From a checkpoint of a small image diffusion model.
Model: 1.77M parameters, 32-pixel images, arch unet, norm groupnorm, activation silu.
Training: muon at rate 0.0031, 10000 steps, batches of 256.
Rows from block 6, named by matrix and row number. Each number is 128 + 32 x the weight over its row's rms, rounded and kept within 0 to 255. All counts start at 0. Numbers have three digits each. After the name is the row's rms in percent of the matrix's.
# short0: shortcut pointwise conv (model.decb.0.0.short.0.weight, 96x192x1x1), inputs 96-143
short0.0 125:180171078091107220207069074148154056125155148050134136159106116090111121101167168105157176089165120108061116195158201168098154162229065152092109
short0.1 095:131151081139122000121108229116141239107210168197111116118171163137127114131143092105135099116162144096134129136163178049114136076096107132021123
short0.2 078:162144142141101112137146135255085119154046198123134162132072154084193179104201208130183178089140129141050133096181136080138144160035184131186126
short0.3 093:140138164141165143122148170124117053121146135108170201108117165119149180113093156137111168118069169031159147255083159085184249221216210061143100
short0.4 079:119114232047127190152114067111030151168107160023138071118148171119193214089163220172102155148108175102141165193150186059162137155106149165072212
short0.5 106:183165162101001080101066148062118151106146111155118086154124118216076123107133061126108174209158116137143070146111178213050217204093151135124135
short0.6 085:202090144098120183146092158133099080140104136128080145144176107119178145153175159169108177215113130123206166042152114079189135166105201092148135
short0.7 097:154152140107083121099083080243193192064119059179153089127093172099182132126115107080117112121207091228171124037126115150146156140191142109074096
short0.8 118:044096084163134086170109083120144154038126110117037148064127081189169075162081169188215206054062133154072123147146111118170054080129090137127134
short0.9 097:234112084037145196097121159077143136055255146182146106138115171119100179110069076128120105147115045031123095184149140069107144172202137106224118
short0.10 111:167218110107131076078082240113218106167180156192199069141153139118117199166132091123144143131141212127101140163118094220105127129208117127032158
short0.11 094:029123136116119165069021179088093167098117135138115073093069162127148126145135123139176181145137147124184124129035191111074101094117089118059147
short0.12 102:054062072127109190147111081154106227147140093150112127128174187100091148182043085165098025122117133111135167219138116140075033110172076087054182
short0.13 106:144131149143158190083185157131103107106180147185065166092170145205156165065151136185132146212106136116084186077142183135116034153101195157162110
short0.14 126:151165010138154020148095124176061169011019123212098189137111146103112108151151107126150105137077108056166092089151121173129176130040095086191206
short0.15 096:172047149156083134054165092100082154178031126207210071081173119116139120187137135044036078178203182180070216054142064104114146165146135168094067
short0.16 092:144086118156195112036111118129084136152165155208097051194058121117051108204169113183139093122141163091102083146187097154211099085109191134134102
short0.17 087:091193152130169120159187148126100119132152163145120171132157162170141100146147075160222076142095173131019170137189175157127089245024199103099131
short0.18 103:022079117071076093054073150086151110147157121188177118185106168124123160165010159124144140073154192167150100133166123201130144169153124123159150
short0.19 088:158151166125156114032140165150157141192129157186129097137096121070177253103108109104073080186106153151072139122214124124119103132141185068070163
short0.20 105:111121143175165058170131111088190108016255112122124199151155171080129158147097126148169031127102067098194119195120125114122115139101116130162165
short0.21 113:076185060132109100112140049162116182151165123180158162066132116122111053153087101117164063000150056155055135065083146152112093190117125073121171
short0.22 089:140048081107149029057191209191148176170118095209164153041132167088144200160067149095121021063183176090039105145179189184143131136090168166130153
short0.23 108:122195132109099145129156000070145168180084126243151157215144161136172130090115155116154062095133079230179081087115108193176208175137139105101136
short0.24 121:123150118205158059138155064100158085148112085162131175164090194155210137117063129106062127092176084205156137083138087111166109055162180153127122
short0.25 102:102151088137154150184114051208116144204104176098218121171077157035160145178069126176101099076120118190161122077023144194091203154093113129101115
short0.26 091:127102171124165173053138180220125200124140185144213202064147175096202193105135108068124021110162090112129132124090191153221148106120153112116137
short0.27 091:082233138083190129209053194121139098108183135120190095162096109094204032117151145156110190040058165111197170221149116176203095151120140161103113
short0.28 104:192133167163179131185155132102244162096171142113026066176182102151163162142166107206214167163121139177132083142038140121033132103135105067217104
short0.29 087:162168190108122136143076118076144175096110104136158122117203129159076210134114180133120075189141081112130156221120136095055105134141170187152142
short0.30 113:215102146128163147131098145093138098120165166147140080136167158141055058151115158209158121255065208076134070192085118071121156087007144094170083
short0.31 099:145123182092143146168119106088061151091106129090125116096100096110133152223157114115169143160145156132169111134097128199125164210055184119197047
short0.32 078:143119148119140090067104172190116047145091135104142121154133028122096094163227152104124156097170255137137103116193186157228085133133169147118108
short0.33 090:140180093153075122060155150046171135113181132112186123156184175143144045151070086010193065074125149093115122149085115186068094140246112160079175
short0.34 112:133140083114140133118142239118172124255159214152203178218167102108119208172122160128139131125120148089120156089131062117132134191166164113023139
short0.35 102:189175119134138176127055208088051181143136151106033101130141164128195148083206109146016175179167131138173255143137064101135127100202112085141209
short0.36 110:139086101114109099049080156159125217126187167255104108151131118205103164159116040140160068170107160129117138172223107123137139195097194123093159
short0.37 101:083070103149094180162112087160138089178116000130139167086172148130142077122110141182170106124114127163146120115164097126098146183175159138125096
short0.38 095:135143027159132170225121171012064125121102175082087159093187118105135107154174102210148161188055156129158091156096164096119112134136015157240042
short0.39 099:132029117134146172122131121112106109106071129084042084142187064168161121168164188155119059203109075146118096168164091140122153034125088202079088
short0.40 094:087133190123199209201151154061174123139137069130136122078129152167223102194099123144169121170126112070199142116067113156166228182139173181159134
short0.41 087:020151131191136148142138079106182204124145122160123190099115180175156109120045133128090129161129023216200131071177180067115124086202149079063160
short0.42 097:129091099202214080131138048112181125163071087112160241067117176161114086165103130093136073191155163120127102091153122198162146113147162193037117
short0.43 115:110097132110062201226148076126102083081164120153174091212126144145090183184097111203166176024143118081177109165144121122145188176087111119208088
short0.44 093:186111093188171202089113078093187064124161151189178144058196093110034100160093170109164011095100076111090143121140138186189170129128223112141145
short0.45 082:055169195128120189146153115117093037149124199105044169157075145203182120067134078196086206118039198115178162113096165075092093088077070106193109
short0.46 109:221149128153166028041135123176135124126083109172163138060180166159084127135151151069073081212144098091065193086116151147225121108190164144120152
short0.47 111:049131139138137066090145114214138109213148129118196171112097214080091043113137171157090022085136188151225173192150113148199129148119155099043148
short0.48 103:091100113150178188098131195175145205107137145131111129119123040134148115109097062155169143057088078051104162078101198159090167113076119075024119
short0.49 098:181152109246104072109108181185179106203092157183064138215069149101178121211173120203101153205151129127125121119120105062110151063029207071136118
short0.50 102:141090071128208094134153186082098113094095033115117116062135104122137111182101146000152072164166123088147174136154205104115103133202162109177140
short0.51 092:149162142092080195116167041174044095132198108123094142100089111149196136185106121129097156047110160145248160110104059097150113121188107122202086
short0.52 085:143080105142097228164159205150099119120145139155035103099098158212114155101210153172080066220123106054190153112100220064149103078165106076171105
short0.53 089:116058159146179149055160128182124120127127152142180180133215148111081095136111133181105146126144140080167165114151088179137148161108211155080168
short0.54 118:140131091100092115147169084128130146084184166119133086167179117117102145165117132126188066122125131129149102127099181175103054133130129122066147
short0.55 096:158153238170077141084178112120103150131147070177127148157131135103050071130135083077156104129108084125041061155062069039063091197138222116093109
short0.56 084:166156150144180070093101161118185082148154117201212105093116109124050122149109129164124106107136158111110164038116084254234141139211147218171148
short0.57 097:118112047162153124140153086193205116072141182157224213102232126112176192186115183096145001153077098129104218112172171185149168087119101139032162
short0.58 112:000179135125178124161133210077155122110158099115116124175199071141120105145066112137143146023095118145176083126148098094164145139120090105081123
short0.59 111:123124130189137084108219000140176106057173059112148119129212166108078085143087064120183079205102142054027089143125201133104179074108189147146122
short0.60 100:111124052128231070029155202097087159104084121123106146211150116117023158072034079121018094089119181155137110165098091129148133163097109106128090
short0.61 090:155086121078131173077216169147080109202068107126024136049135109096168128116109114109109086100144082148189179072163102118170200137170108127056073
short0.62 147:181126151086056164085139149083142101132105129155080040166196158180129076064131151152189185153206086122186157182059114132000164103155100134161140
short0.63 098:119139091105188094095079168069125143100097128110071130101100098149127099194078062084080091052119064057185097141215103149156178130063099187019147
short0.64 111:125102093106138125104159039119136056134089167167185139155157073076048124181168145098165097076120095149101160098144124185151145001117111110098027
short0.65 095:066219124095118168073088029115118173228111130163136111189157219130131096174110084172229132113084131173177058147107000186143115132144141182112132
short0.66 090:145067120131165170159171104211144167255207097072085120112124107177160121150121148153221072192144161162114213081106160086152085156176063051089159
short0.67 111:120163082202145000112131106060154088078207077206186083143158113082132071152139113119130109098232178149118175170140091094105105080055124125213226
short0.68 096:168181153127064133104147164147045117133117140071072105115104133130165161243123131148086062128130130137189149167172028037146120125096145116086117
short0.69 093:091135148156134078044199109123028103193060153118152234143179187117224178129173142088096118132114167127135135097137156141205017128152110178082133
short0.70 094:098144137125180074138117152127138137141040175117099179188062067110196197166186228123142091118100134129160084045152068135176191122020106107192126
short0.71 087:129213162108069086203122063146159202147075065087162189112144183092058143171093175118055000079107174178193122155145098096180045098212092123154105
short0.72 106:121217219152063199169062172131095100070139132160034073212084135146199147161167137187073178126083143193225109177130090032081161091055140087143159
short0.73 097:158157108120099078120116218149190129110093029168255184034149166170169149061116091048051188118158127158165168093104113155142118184176129151100116
short0.74 097:145047087080063248165090223165097126136113255130164166199129084112172166082142102204122148085064128180155135098153153166136098132054112092074110
short0.75 098:082146120142255032080096106025179091140150080185193031090209015107080133152118102113165092175162166150124067106144097161122053080148142082183135
short0.76 080:181161087144077158163072102100166095118137161110163143172169154074140164171206082100158128110150125166143178116074174173095216112101083092000227
short0.77 103:166119188144141148084139185196205140133046127085202133098067164157105069148108135070156121114207116142151062065092138048195158097141205075074174
short0.78 088:107144109123172044225156140138169124141112144107168147091106083086087130128122167069182075049150092115094095180092118147128057132215114147004141
short0.79 097:095034128160064094096072141118100117207074216186129126154147056096170138104105163126182124150075234136149084197153132194192077141083156174142152
short0.80 105:062172130129149046155039228119118098101133099061082073125126176158115124057185134146126200076133096164162163111152169121100077128141104124211128
short0.81 101:090146107175128000121204166044186122071145094130202111146175159057131118166122137113146145167104108179107080169051099119156167125075106130056088
short0.82 098:163186096212164172143120087204032149172061105112086074180123111183220137141207068154168150180216122121112145072107119102074164206128154180128141
short0.83 092:230127139152193178054231094170070139162086154167150119134124165136173060094206134164162125127150105085110161077127055166174129083121131070233138
short0.84 096:191120081137116091122137070031218076146091026132023040043090113127070069100153103075105033185129146137080140154062118154086151194136047070162197
short0.85 110:131071173135184122132171133136100123191013104144119116133061119198087208211108114079230135150152168030150144130136147201145150136124115153166178
short0.86 094:036167137135148147160159090117142164151151162125113213172103119096159166077102138192080100102157078189181157018180069097233143138196098157119154
short0.87 112:122132180182141222202137112121070131044129126065147121218167141107164068156098139142222122113096042090211068169168097097109117118127129139000163
short0.88 117:182139113179173111183147056071152125138151162123106203161144119148142199118091136181182030148117049135148113169242151114177160112103175189000128
short0.89 097:132108131153033160092059120137062072109128109103155177167078140126103016170162144174141205125200177202210117103049000124138153146188129096098130
short0.90 091:222106201070109218098103123199112136157101178113185133108146178136149141102153137163130150193159133133142234121143176135128164123177111178095105
short0.91 091:113076126129160155176138170079122131103139143154180178184166139081210125135170222147136131217133119187139175080096178146136149163149166191092062
short0.92 094:166129137122129111192145151043141079157238123165134171103108079098118099100139148109078083082072154128122143195103165139176123158121112078138025
short0.93 120:123205148145116132090157099149132158169069053123171192058145226148195161161160125066047071170184099170144143075144134109167214163112157121058212
short0.94 094:159185117165125224194209153189075156186170195163102093117075195166158163114190077209179083161169142073079191161171147083057103101175169173108109
short0.95 081:151105125147072138141178087163127150084079174108149098214130118122153151171149067185158225023127095201110168142103101163060136097117081212135101