{"train_examples": 195000, "norm": "groupnorm", "residual_init": "none", "momentum": 0.95, "nesterov": false, "max_steps": 10000, "epochs": 13.1, "lr_schedule": "step", "warmup_steps": 2000}
Rows from block 5 of a small image diffusion model, named by matrix and row number. Rows with one number belong to one channel. Each number is 500 + 25 x the weight over its row's rms, rounded and kept within 0 to 999. All counts start at 0. Numbers have three digits each.
Before each channel's rows are labels from the 100 images, of 14848 (inputs lightly noised), where the channel reaches its highest value: "colour at peak" is the nearest of a few named colours to the mean colour under the peak. Only what is clearly more common there than usual is listed. The data: photos of arthropod specimens (BIOSCAN-5M). In brackets: how many of the 100.
# convs0: first 3x3 conv (model.mid.1.convs.0.weight, 96x96x3x3, each kernel summed), inputs 0-95
# convs1: second 3x3 conv (model.mid.1.convs.1.weight, 96x96x3x3, transposed, each kernel summed), outputs 0-95

colour at peak: pink (96)
convs0.58:521495492494496486502483495483541480511497514524524494477442498501501547504481504525503472517499523394530527510529490509506482522530488505500482509517465511536508521480480521483503489458500499560485480532513451450491453537471481533461475473483526499516516472514488497499504519499532495506
convs1.58:510477515539486506498522511491482504531517479476438497508510500500473492501532439492511542531441475533465460495510555482490527495513507494498523518514497490493512485488495522531447525525477516468508487500520524555489488442488508481520520499515457560517493525511514519473498538465494496506

colour at peak: grey (33)
convs0.22:553514567530490494532503467516507538457537472496472483453479511492487497506478512493527504507522501529543448495455476486524489487453487479466508477475522489513514473532509539513528499467469509513502445479491521493524529513519473488536533509487512530534468509496501542520492510497489475503
convs1.22:519521504505531507451510500488501535525452502504513491513547514470461532466545474505457509481512486519468493532503522505494505501463502495523486479522499524502507486472528490491516431500527470495467551515455493505478506468500483523459492472516490481466533533487445487497458497474507493452

colour at peak: brown (41); grey (36)
convs0.81:560486497511504512504585512504495483499477485448508492511486487499471482477491494530497454458516513518465493476506472511492517552536507520524533506513465498500493502499499465503440472522532542486540479527507494497514503498510518511450497528483499472496446483487525477535544493483484525494
convs1.81:492513455492448497485501505497468499481515516509498513519486546442546508520519508525494559483531462497509478509520551482502539483529515544493523472484502499464478511505544480478513478513480472528500525469532500503483475455514480494510529493514481521509546506534475558475486506466473512478

colour at peak: white (65)
convs0.54:490487498512492526506453493507492501521512527554567502480504521558539524515473510511501497475488489498538477497452471511462499494476513470494474468496551471532479479522508500476520532484508508524478528507517494505471554501486475500492487452506496528496484478489482434455472490481522494463
convs1.54:476462513486496527523520547503521486510456524469440493526518538516504529499486523519523516475525482480461519470506530468521530487495495514474495457503484559499503469491474492565525478476455493496478521484473522535512501520501499481498509489496536508509473457514502492523520487453509499441

colour at peak: grey (33); brown (25)
convs0.34:531494475506518509517476530520524528501473519507497504502526506502499492481524538482513473495505477504482511475453513483502522519521506460486479538501450548487508493461481532484444498501467465460490526485526452486520474487491557485445512522539491526531530505526515467484490455449505507518
convs1.34:486471482445518512487485488489462486503536512510510513521523516494520496567502473541476520543477493518517485495490498503533483471521477483501541510521516446483503497485563452472511486468528519535521465490451537499472529533526452502531514508473470525506539509515496489480505502515492523498

colour at peak: pink (87)
convs0.4:513477535509518523538525523515512520482507493506524483532475448494498487486498512509517529431477467506524547461475497511473513497476439504488500497479492483484482479500459435465493492479497502510494479479450511473479524510558493505508540533511524532513497534526509519474511532520482509539
convs1.4:484515528493454483494473466535487490516505489444524511484503480487487454513501532526509464529476523493505452502528505495490499494512519505497503466470484530496518506504527506547497496521514475448462485501536535536499479454498498524493476480517431436516539485498492462475512506472457501502

colour at peak: brown (52); grey (30)
convs0.67:517481525523485493477501495499517482486497488474512530478533490520504483473478497498470463475510504492469441551526516521541548556542521523522541482487462495495522426466500503486470464504491501484522494507454470517479539507485503506457527511504505509555461492506477519498516498506497486472
convs1.67:508531524510495506495495506514459458491497538530501469480488483510497464469519511546527500507476476551546527460447465480448446509500489473534497515470498507488481557543512477512482489491492499543517496498545546472518478503507513492518486534500513522500490505522523511468473523495478536515

colour at peak: brown (44); grey (37)
convs0.0:536493482490481493510526514485527504549479496473510479482474537478490500487480472534495489461490511515511551502511519502537460491511468494461475507531578509491519526525503463513539521497540551534506516503487463535541502487481487481490483443485501470507482536506516547524531495496513512490
convs1.0:472511506530475490482487485483465500487518506531520479510486535495500537524538536493556508554477475520517534494504469522459504511519535559483529535498486489497509488519501490472521468518512483498514466484530530457477502486506507537502484513503482517486534447429460490479506528492530514471

colour at peak: pink (91)
convs0.49:487462465512503501495483505506566492513500523502513474495421485499508485502500504497487515523512484450539545545476469534555465484563489480502500489484448468535492485507466513472442504490485472520473476519497494456515485525498497496508513491509519512503512489517511505502475501508550520501
convs1.49:486498464490547471479481478470479483488476493462477508445562504527501484468493516463484477524472482518434533474514547527507520530458497497467504508521520521514523519516531546518486490488508560499520499510506500510505516503531522505491483492481513481484475550516502504516514547506463509472

colour at peak: grey (43)
convs0.10:518485517461483526495474462497497512509439461487494475466487478465488501492508483504502492499469489501485514470503514525516469447469518497516510498471483491464536512494533526519433483492519497506549489517490432501479525503474480507527456466512513513498475458500498555525494483550506498535
convs1.10:443542530521499487528497481485505493533488519476501494483493571448497463488466478503540503509500511489479460523483508521513521495524530467519500502519506502571523506525464512494525495507490508530478474487505531458503479484515476502486466509512472517508469480478489462486489453428483497486

colour at peak: grey (30)
convs0.39:531456554531474502510531514512538530513487514481502432547480480501503505475487489489476513496499486495492523482494514485505534500500493517504500464479486508498485520545503513488434485503563498479527494527492483511499525520526529469552498524506510503495479496504493448445526440481482518469
convs1.39:489527482460502486518494489512516506489517516492471524516502521484502512530478493497529507489433498512515437484526512498514511490517476488505500526540557474561518493489556489476494473482483484523507496446456526464516529523479486533510454465509468510486510516505531483484459544493489534527

colour at peak: white (63)
convs0.45:507509531542501493536540540491521516477512485486505438546489502494503485469482497501506531473484491506487553475523521486466501463511486534481520450495499502476497524484470448518424509496501497533500490454539497505485509494528504495511528457490533507490499504484510444489514453511480513530
convs1.45:466471473458491515471478472518470507498523522493474547507523500525495517516492495570523511545514497492533511506461489509494529495524510488528497537513518471498486472515523525471525518497517536487494468527460531544466530503497505500498451518473448467464495449516475486494483505461500475474

colour at peak: pink (90)
convs0.93:523494544511513516491516528486460481519460495534460468504568528514530487505513509532505474474534536496484459516516466487539546495536505557476500523509511513505472457479514480452504518486503542510524505489504469508525493498563495475460455502503492487518491476512499498506516524492503503468
convs1.93:489481495506494503534510466459527467515525508474538528478432523526495441508489487496503517469502498515509470484499486471470475510449489436486494521517465449517470486537484492528510490526519500518496531506525533508494530496505490548542468511489521525528511478524478494536527474487495467526

colour at peak: grey (54)
convs0.5:544497489490470519511527522520503523510515516459486499502496451480500487476510501544543510485529505487483524488484445476481522489522497481480487529511488541504538547517533500498411472514508526497510501495557493549490519500514484461495502483492498485476493491529546476461515511477547504477
convs1.5:452477479508470482508507524495491494499486481522557476533520539515504481491503525452487475526481504495525491470504558519541490462520494463491508494493536493544497501483503506504512507452494473519560471459462532447494508502487486514533471474516453508458501509525463510531485484499523495504

colour at peak: white (63)
convs0.68:515417485484509439504435525523460515502476489502478495501511463488504485518495547518515505538478487532506478499429497490510499487474485449467496521493513459508475468471514479477544520492486515486449493489505480508489498508450505513487484499496486493531494514492470530495498500526534480517
convs1.68:504557532484443498497477460461566461517483509450500501483451535475530470497476496469473521552527502484497463502502479481463506475489481508525520454489504533452520488503495522488502493477458483492484522544506524489494522507480506504487496478483500473531483513535519520471508504496504533516

colour at peak: grey (40)
convs0.53:500482450474494473460503477474513510525505503515440513495452537484470508488486496529490464470482511403557546511519490509525488508545497499516491508513509518563506515506510495512484498499479522530499490535465461470515508500460489505494513481506484466482509508485486466509471500503523478519
convs1.53:523520477523476507515494534484462467488492488473471451507462514486512496512522492507491549501505509575465474496507535476503525483447518568489534534488489505459487502518506478489476506512496490497541514529518505539461571476520486480506502531485513483501479509506516503517477533479483484467

colour at peak: brown (29); grey (28)
convs0.84:506474491514477497495493431479504488496486489493484514482521514529510528511520516483472497459511476507472432514497485501519500529490499478509485518517495506495487493515535520503429499526477509524546459524544507501501424503478527491485452546493482521508488515503493443507520492460524480545
convs1.84:467497529493519517507506530480493510480488490524540476521538500461523446535475491552520514545494510551570498499502514516462512504542499507526501525520484487485499534527480488492525492469587518497500543511482515495481520515471509499498512453532467490485509465479482519498508497492481500483

colour at peak: pink (99)
convs0.66:499478455501503431478499499511473481502513491470511525479528462485484494500521505493547505514478498502463475521475502492535511509506466488455514558458486479524497520487485499485501526503489479479461511509508463533488539490498512546459516517517543493546488498525473520528493520530571475525
convs1.66:541507543483484559499487479512508499484456511514502490511497505551485486528482517479468470494509482546520568469507504478449495518454484474517531538528475514471523494506533493546505474512526510473488520507513560489480456484507499511530463465509465497485479505478507506518512491490462508488

colour at peak: grey (27)
convs0.31:468554487507556543470444503496529497494489464502482471499494482467483500483484499469477468479491499488490535476473480505490527473475475475499491504520527507545524483531530507518529481481467535483463494476444469514535505516459477496484514497508527497508548496478480506458449507468499482520
convs1.31:518500489519518451516488499488463482491523538513476514508482566529517524530525539553512532516497506493483515469469520522511472504499508512536495452537464471419496521468527495496491518495534481476494507526525522498534497485523495463471508495459509519513474533490504506519512484538524483529

colour at peak: white (68)
convs0.78:496513537518487514483490492514475521515482513536459443495489498432506523501519497518514492432479498489510486443496488508493516532527522469537506528513532503469536515520529518534554470520470505503517516475477502504484517465479464486517477509494524517478455522524492464505489493478438490501
convs1.78:501505453496500480496503545475516488474537522494510511528445520485482538498501501510477537556506501493527518517532472506522506497512503507506532463466489488507509515482478495487506491499510473461564534522518458527507521535520519509492536477492506498500528469484531520455462535462527495427

colour at peak: grey (51)
convs0.41:538482555516503465507461504517491529492505497456467449494501513484487449478489515524547493512483529508466528455508511501481509456450494501499520456498516504471502534481509464476475524503520543497497464462506487516515499498501543481569480465533506502462513510523495479501517495513485515473
convs1.41:505507492528505535511522476456496503526478561483515536514511489502518496506469514476428481540488507540510509498527517487534515528519475478482492501501487477552494457505520523502474480472458509518576476513494502481493516496487450514498499506521531466508535469505471478509501488487554482472

colour at peak: grey (32)
convs0.44:520480509519501476486511453506500515530510535465524451515501475513518491457485509506486511487478468500510522465483522485495501429471496485507516422472464467500507515516457520453454501462506494516525498521537467504502475518488536485551487494539525472507527500497510472496475520525513521509
convs1.44:543521516502501525511482486469522478445470503537455523529550525528513492509469460488502491515485566540519544459496486517534495483532501505501482537485535484533466462520516554520535529497495496505505497477472537462525509477474494506505501494495496454501497481493499537487521487479522493496

colour at peak: pink (95)
convs0.7:542491506512503494474512508468483487523529513554529498517551504532511503500484500509514534471513530498478545503516494493506497492520526528480526461479482477479471487482471445455416498481494541509501515489453487501510515521534480452476484479475543467466518500489487519527526475512496515513
convs1.7:407520525519498526494482472503488491486486485494481486466478504549481490478498501551480483487454496494502456493536517498475487485525482519511456513492511487540510574513518518524486505527486495497503500483508525516542462476506494537499487485477486503536520500485518479461546504500470452475

colour at peak: grey (53)
convs0.3:555478529506476506475525485524476489522519477504529530495531508535508509474473481498535514447494518509502496519506489514522486467486486486480500447485513487490492482515499491495561491509533559520526500496489510542484524511501507488555557470526485494494463468472486492512559551524464489493
convs1.3:466567529513484523520530469486490490466478480498451492507485535464498491484507518496512453519493490469486500485516554484486515489473514485514484511476505504499513477508495480481473477490448487502466505491512498451532491483468485510480499573538490443557527506522519497488472491495512507452

colour at peak: white (61)
convs0.60:465479469489525503453512533460473491476500470508446521535484495464495499513497481498509460557515509509452462516504480488498506547496443501511500532485480504513518511473502475514548482529491474476447526487492468484513532460458502500496518506491513545507544486528507499478484503503536466511
convs1.60:523525531515484499535478481517513473505510504504545525493489476539473447485508500521498541481505566561547537484506478489512487473514530479513488484509559452469526489509479553505521501465535516480532534492510527496500488489485512470528490516486461491507461490504546518503505494508474504484