Rows from block 3 of a small image diffusion model, named by matrix and row number. Rows with one number belong to one channel. Each number is 128 + 32 x the weight over its row's rms, rounded and kept within 0 to 255. All counts start at 0.
Before each channel's rows are labels from the 100 images, of 14848 (inputs lightly noised), where the channel reaches its highest value: "patch colour" is the nearest of a few named colours to the mean colour under the peak; "strongest on" is what is common among them. Only what is clearly more common there than usual is listed. The data: photos of arthropod specimens (BIOSCAN-5M).
# convs0: first 3x3 conv (model.enc.1.1.convs.0.weight, 96x96x3x3, each kernel summed), inputs 0-95
# convs1: second 3x3 conv (model.enc.1.1.convs.1.weight, 96x96x3x3, transposed, each kernel summed), outputs 0-95

patch colour: grey
strongest on: order Hemiptera
convs0.92 [ 98 151 116 137 122 167 134 110 157  97  41 113 127 210 168 123 184  84 160 100 122 157 138 114 157 120 143 137 176 151 140 199  64 130 118 131 147 189 122 142 106 156 109 154 165 113 128 157 138  67 119 137 133 117 146 127 120 122 141 126  86 191 115 144 171 115 153 145 134 145 143 141 111 137 113 153 122  83  70  97 153  89 118 120 128 133 180 118  15 128 131 110  77 165  88 103]
convs1.92 [134  95  89 171 176 133 113 159 116 124  64  93  90  64 121 148 100 202 112 198  99  87 167 150  73 135 169 121  71 118 145  90  90 140 125 123 114  78 123 131 116 123  84 123 121 127 126  74  97 128 137  85 177 116 123 121  83 149 142 105 145  85 121 113 123 161 158  86 135  99 121 113 158 131 119 159 129 163 126 128 102 168 170 137  97  99  76 142 199 116 106 117  46 138 158 171]

patch colour: grey
strongest on: order Diptera
convs0.43 [110 155 133 173  62  76 129 180 100 123 115 159  74 114 147 159 119 139 154 115 131 125 131 116 117  70  71 144 103 135  90 138 115 152 121 154 151 170 127 149 108  30 125 164 110 153  73 155 101 108 125  90 120 108 120 184 120 139 126 127 114 117 133 160  45  74 136 142 104 115 143 115 137 118 140 139 143 156 103 148  16  84  89 159  95  93 108 130 112  54 150 153 140 142 121 123]
convs1.43 [166  90 145  75  99 121 119 137 127 103 149 180 117 147 101 199 136 137 154  86  82 142 120 160 105 197 148 126  96 136 101 133 121 135 152  99 108 145 105 136 147  58 152 121 128 109 148  84 119  97 110 191  97 150  72 137 104 133  85 113 128 133 123  92 166 144 126  63  93 138  80 128 154  74 123  96  68 173 122 172  85 154  72 114  40 128 162 134 157 130 131  85 138 116 171  94]

patch colour: grey
strongest on: order Diptera
convs0.79 [110 128 164 145 107 179 113 179  82 116  64 130 180  61  92 150 200 115  91 159 143 127 180 170 137 128 156  89  97 145 117 121 126 126 155 158 182 137 150 168  82 133 132 137 133 116 128 141 138 139 113 157 140 176  94 138 109 190 107  89 171 179 134 109  96  92 137 135  89 152 162  73 121 114 137 170 136  66 159 119 107 144 172 115 100 133 132  92 136 146 115 131 212  58 123 104]
convs1.79 [217 115  97  80 106 118 146 134 145  95 152 102  81 184 115 163 136 149 133  64 130 102  77 105  77 139  93 123  84 110 187  93 132 122 130 142 131 108 112  92 105 120 105 101 107 157 167 154 115  84 113 103 107  40 167 120 115 111  84  98  92 105 115 134 155 133 190 135 128 123  72 144  96 121 176 175 109 178 124 161 122  95  88 161  95 156 117 170  87  99 115  90 154 160 118 148]

patch colour: black
strongest on: order Coleoptera
convs0.70 [105 193 172 129  92 152 144 158 144 148 166 116 153  81  94 120 132 136 130 163  59 187 156 158 187 136 126 117 130 159 116  93 107 118 147 127  82 143 161 124 133 156 118  98 106 116  98  99 119 137 108 154 159 189 121 125 149  59 118 112 169  95 133  78 130 185 164 107 119 110 119  87 145 138 107  95 107 117 105 158 147 194 145 194 143 112  94  95  91 159  84 149  25 101 148 124]
convs1.70 [148 105 149 116 117 123 133  82 137 127  89 182 150 147 137 117 168 188 137  88 199 123 105  72  60 145  89 116 121 125 126 134 150 108  69 125 150 116  83 124 151 108 151 172 136  77 148 102 165 134 129  98  81  89 154 125 135 141 105 166  75 170 112 177 106  61 118 141 134 156 145 185 147 168 168 151 147  99 157 105 134  76 157  76  82 165 164 161 138 125 134 140 200 150 174 121]

patch colour: grey
strongest on: order Diptera
convs0.38 [112  45 141 103 109 128 108 206  96 105  55  52 101 183 133 124 116 179  97 106 155 126 129 164 128  99 163 158 174  87 114  90 102 136 108 185 121 132 163 100 130 101  77 101 129 110  88 117 123 130 100 129  34 111 143 127 127  80 118 100 144 103 115 130 144 202 147 193 137 106 104 160 136  79 162 140 114  74 118 130 151 115 127 104 149  92 110 144 143 111 135 146 106 128 106 151]
convs1.38 [120 129 120 123 131 119  99 130 138 110 191 197 173 122 161 112 122  72 129  96 165 135 104  62  82 191  88 138 134 111 189 171 153 119 150 110 158 136  94 162 138 105 175 142 159 158 107 155 122  54 131 159 119 134 125 120  63 140 157 173  92 167 135 118 132  58 134  85 172 106 164 104 147 150  93  97 134 172 153 130 131 189  81 155 112 158 125 170  77 121 136 101 177 139 110 117]

patch colour: grey
strongest on: order Hemiptera
convs0.11 [153 141 171 126  95 109 127 124 112 196 118  97 132 124 122 176 107 109 134 164 116 107 131 153  34  74 165 104 155 135  99 115  83 151  89 109 159 168 165 125  97 112 150 161 125 132 132 175 145 148 125 131 154 111 124 127 172 145  66 149 142 159 110 255 121 123 152  96 135 104  97 125 147 111 159 142  86 121  92 129 141 117 157 124 127 118 126 121 112 114  70 114 196  78  81 146]
convs1.11 [119 161 131 101  86 121 115 104 132 112 155 121 132 111 131 163 125 138 134 154 137 135 129 113 214 176 121 146 161 144 144 124 150 121 177  94 132 136  83 109 147 136  89 121 134 103 109 117  96 150 152 123 121 139 101 140  88 106 214 117  83 108 164   0 114 200 113  74 113 145 147 145  59 140 143 131 155 140 148 137 127 108 132 175 117 117  87  87 164 138  89 181 111 129 191  86]

patch colour: grey
strongest on: order Coleoptera
convs0.5 [ 29 124 125 123 123 135 138  92 143 115 124 146 163 201 167 157 139 136 160 139 119  98  95 133  99 138 107 113 134 150 133 161 134 129 143 147  84  99 150  94 120 171  98 180 153 136 156 177 124 109 116 181 217 107 147 142 131 128 188 157 105 185 135 162 151 151 137 130 165 168 181 134 129 137 143 171 144  92 135 146 108 105  83  67 141 112  69 100  43 130 127 105  83 175 142 136]
convs1.5 [162 108  79  85 122 132  85 109 102 115 122  94 103 141 138 134 130 188 130 188 130 119 129  91  79  92 182 153 120 143 133  18 165  87 116 125 180 117 147 112 102 140 101  78 137 142 145 148 108 100 135  72 107 180 181 150  82 128 129 135 100  74  91  87 121 162 118 198 123 133 143 126 163 106 143 124 135  95  90 104 144 121 163 175  92 105 131 132 166 150 149 127  49 120 154 164]

patch colour: grey
strongest on: order Coleoptera
convs0.9 [134 135 161 117 134  62 135  95  90  79  97 155 101 109 116 133  91 148 145 143 120  96 166 150 180 122 138 146  62  85 116 100 126 111 139 119 131 116 168 175 164  75 142 143 208 143  82 145 114 137 133 117 100 175 131 177 119  95 109 143 173  68 116 124  53 160 155 139 139 101 168 151 123 124  74  96 136 131 168 120 126 129  64 103 122 111 175 187 179 122  94 189 136 181 135 144]
convs1.9 [132 139  91 141 149 103 101 197 154  93 147  86 139 185 126 148 123  86 126  87 121 186  89 128  50 110 115 111 111 121 117 187 158 120 118 137 137 128  81 100 161 142  90 153  58 105 159 104 162 140 112 156  91 126 117 133 177 149 138 118  91 218 124 171 180  94  70 127  95 129  80 125  86 150 135 171  99  89 116 130 139 106 148  93 117 152  97  64 114 114 147  97 122  77 124 107]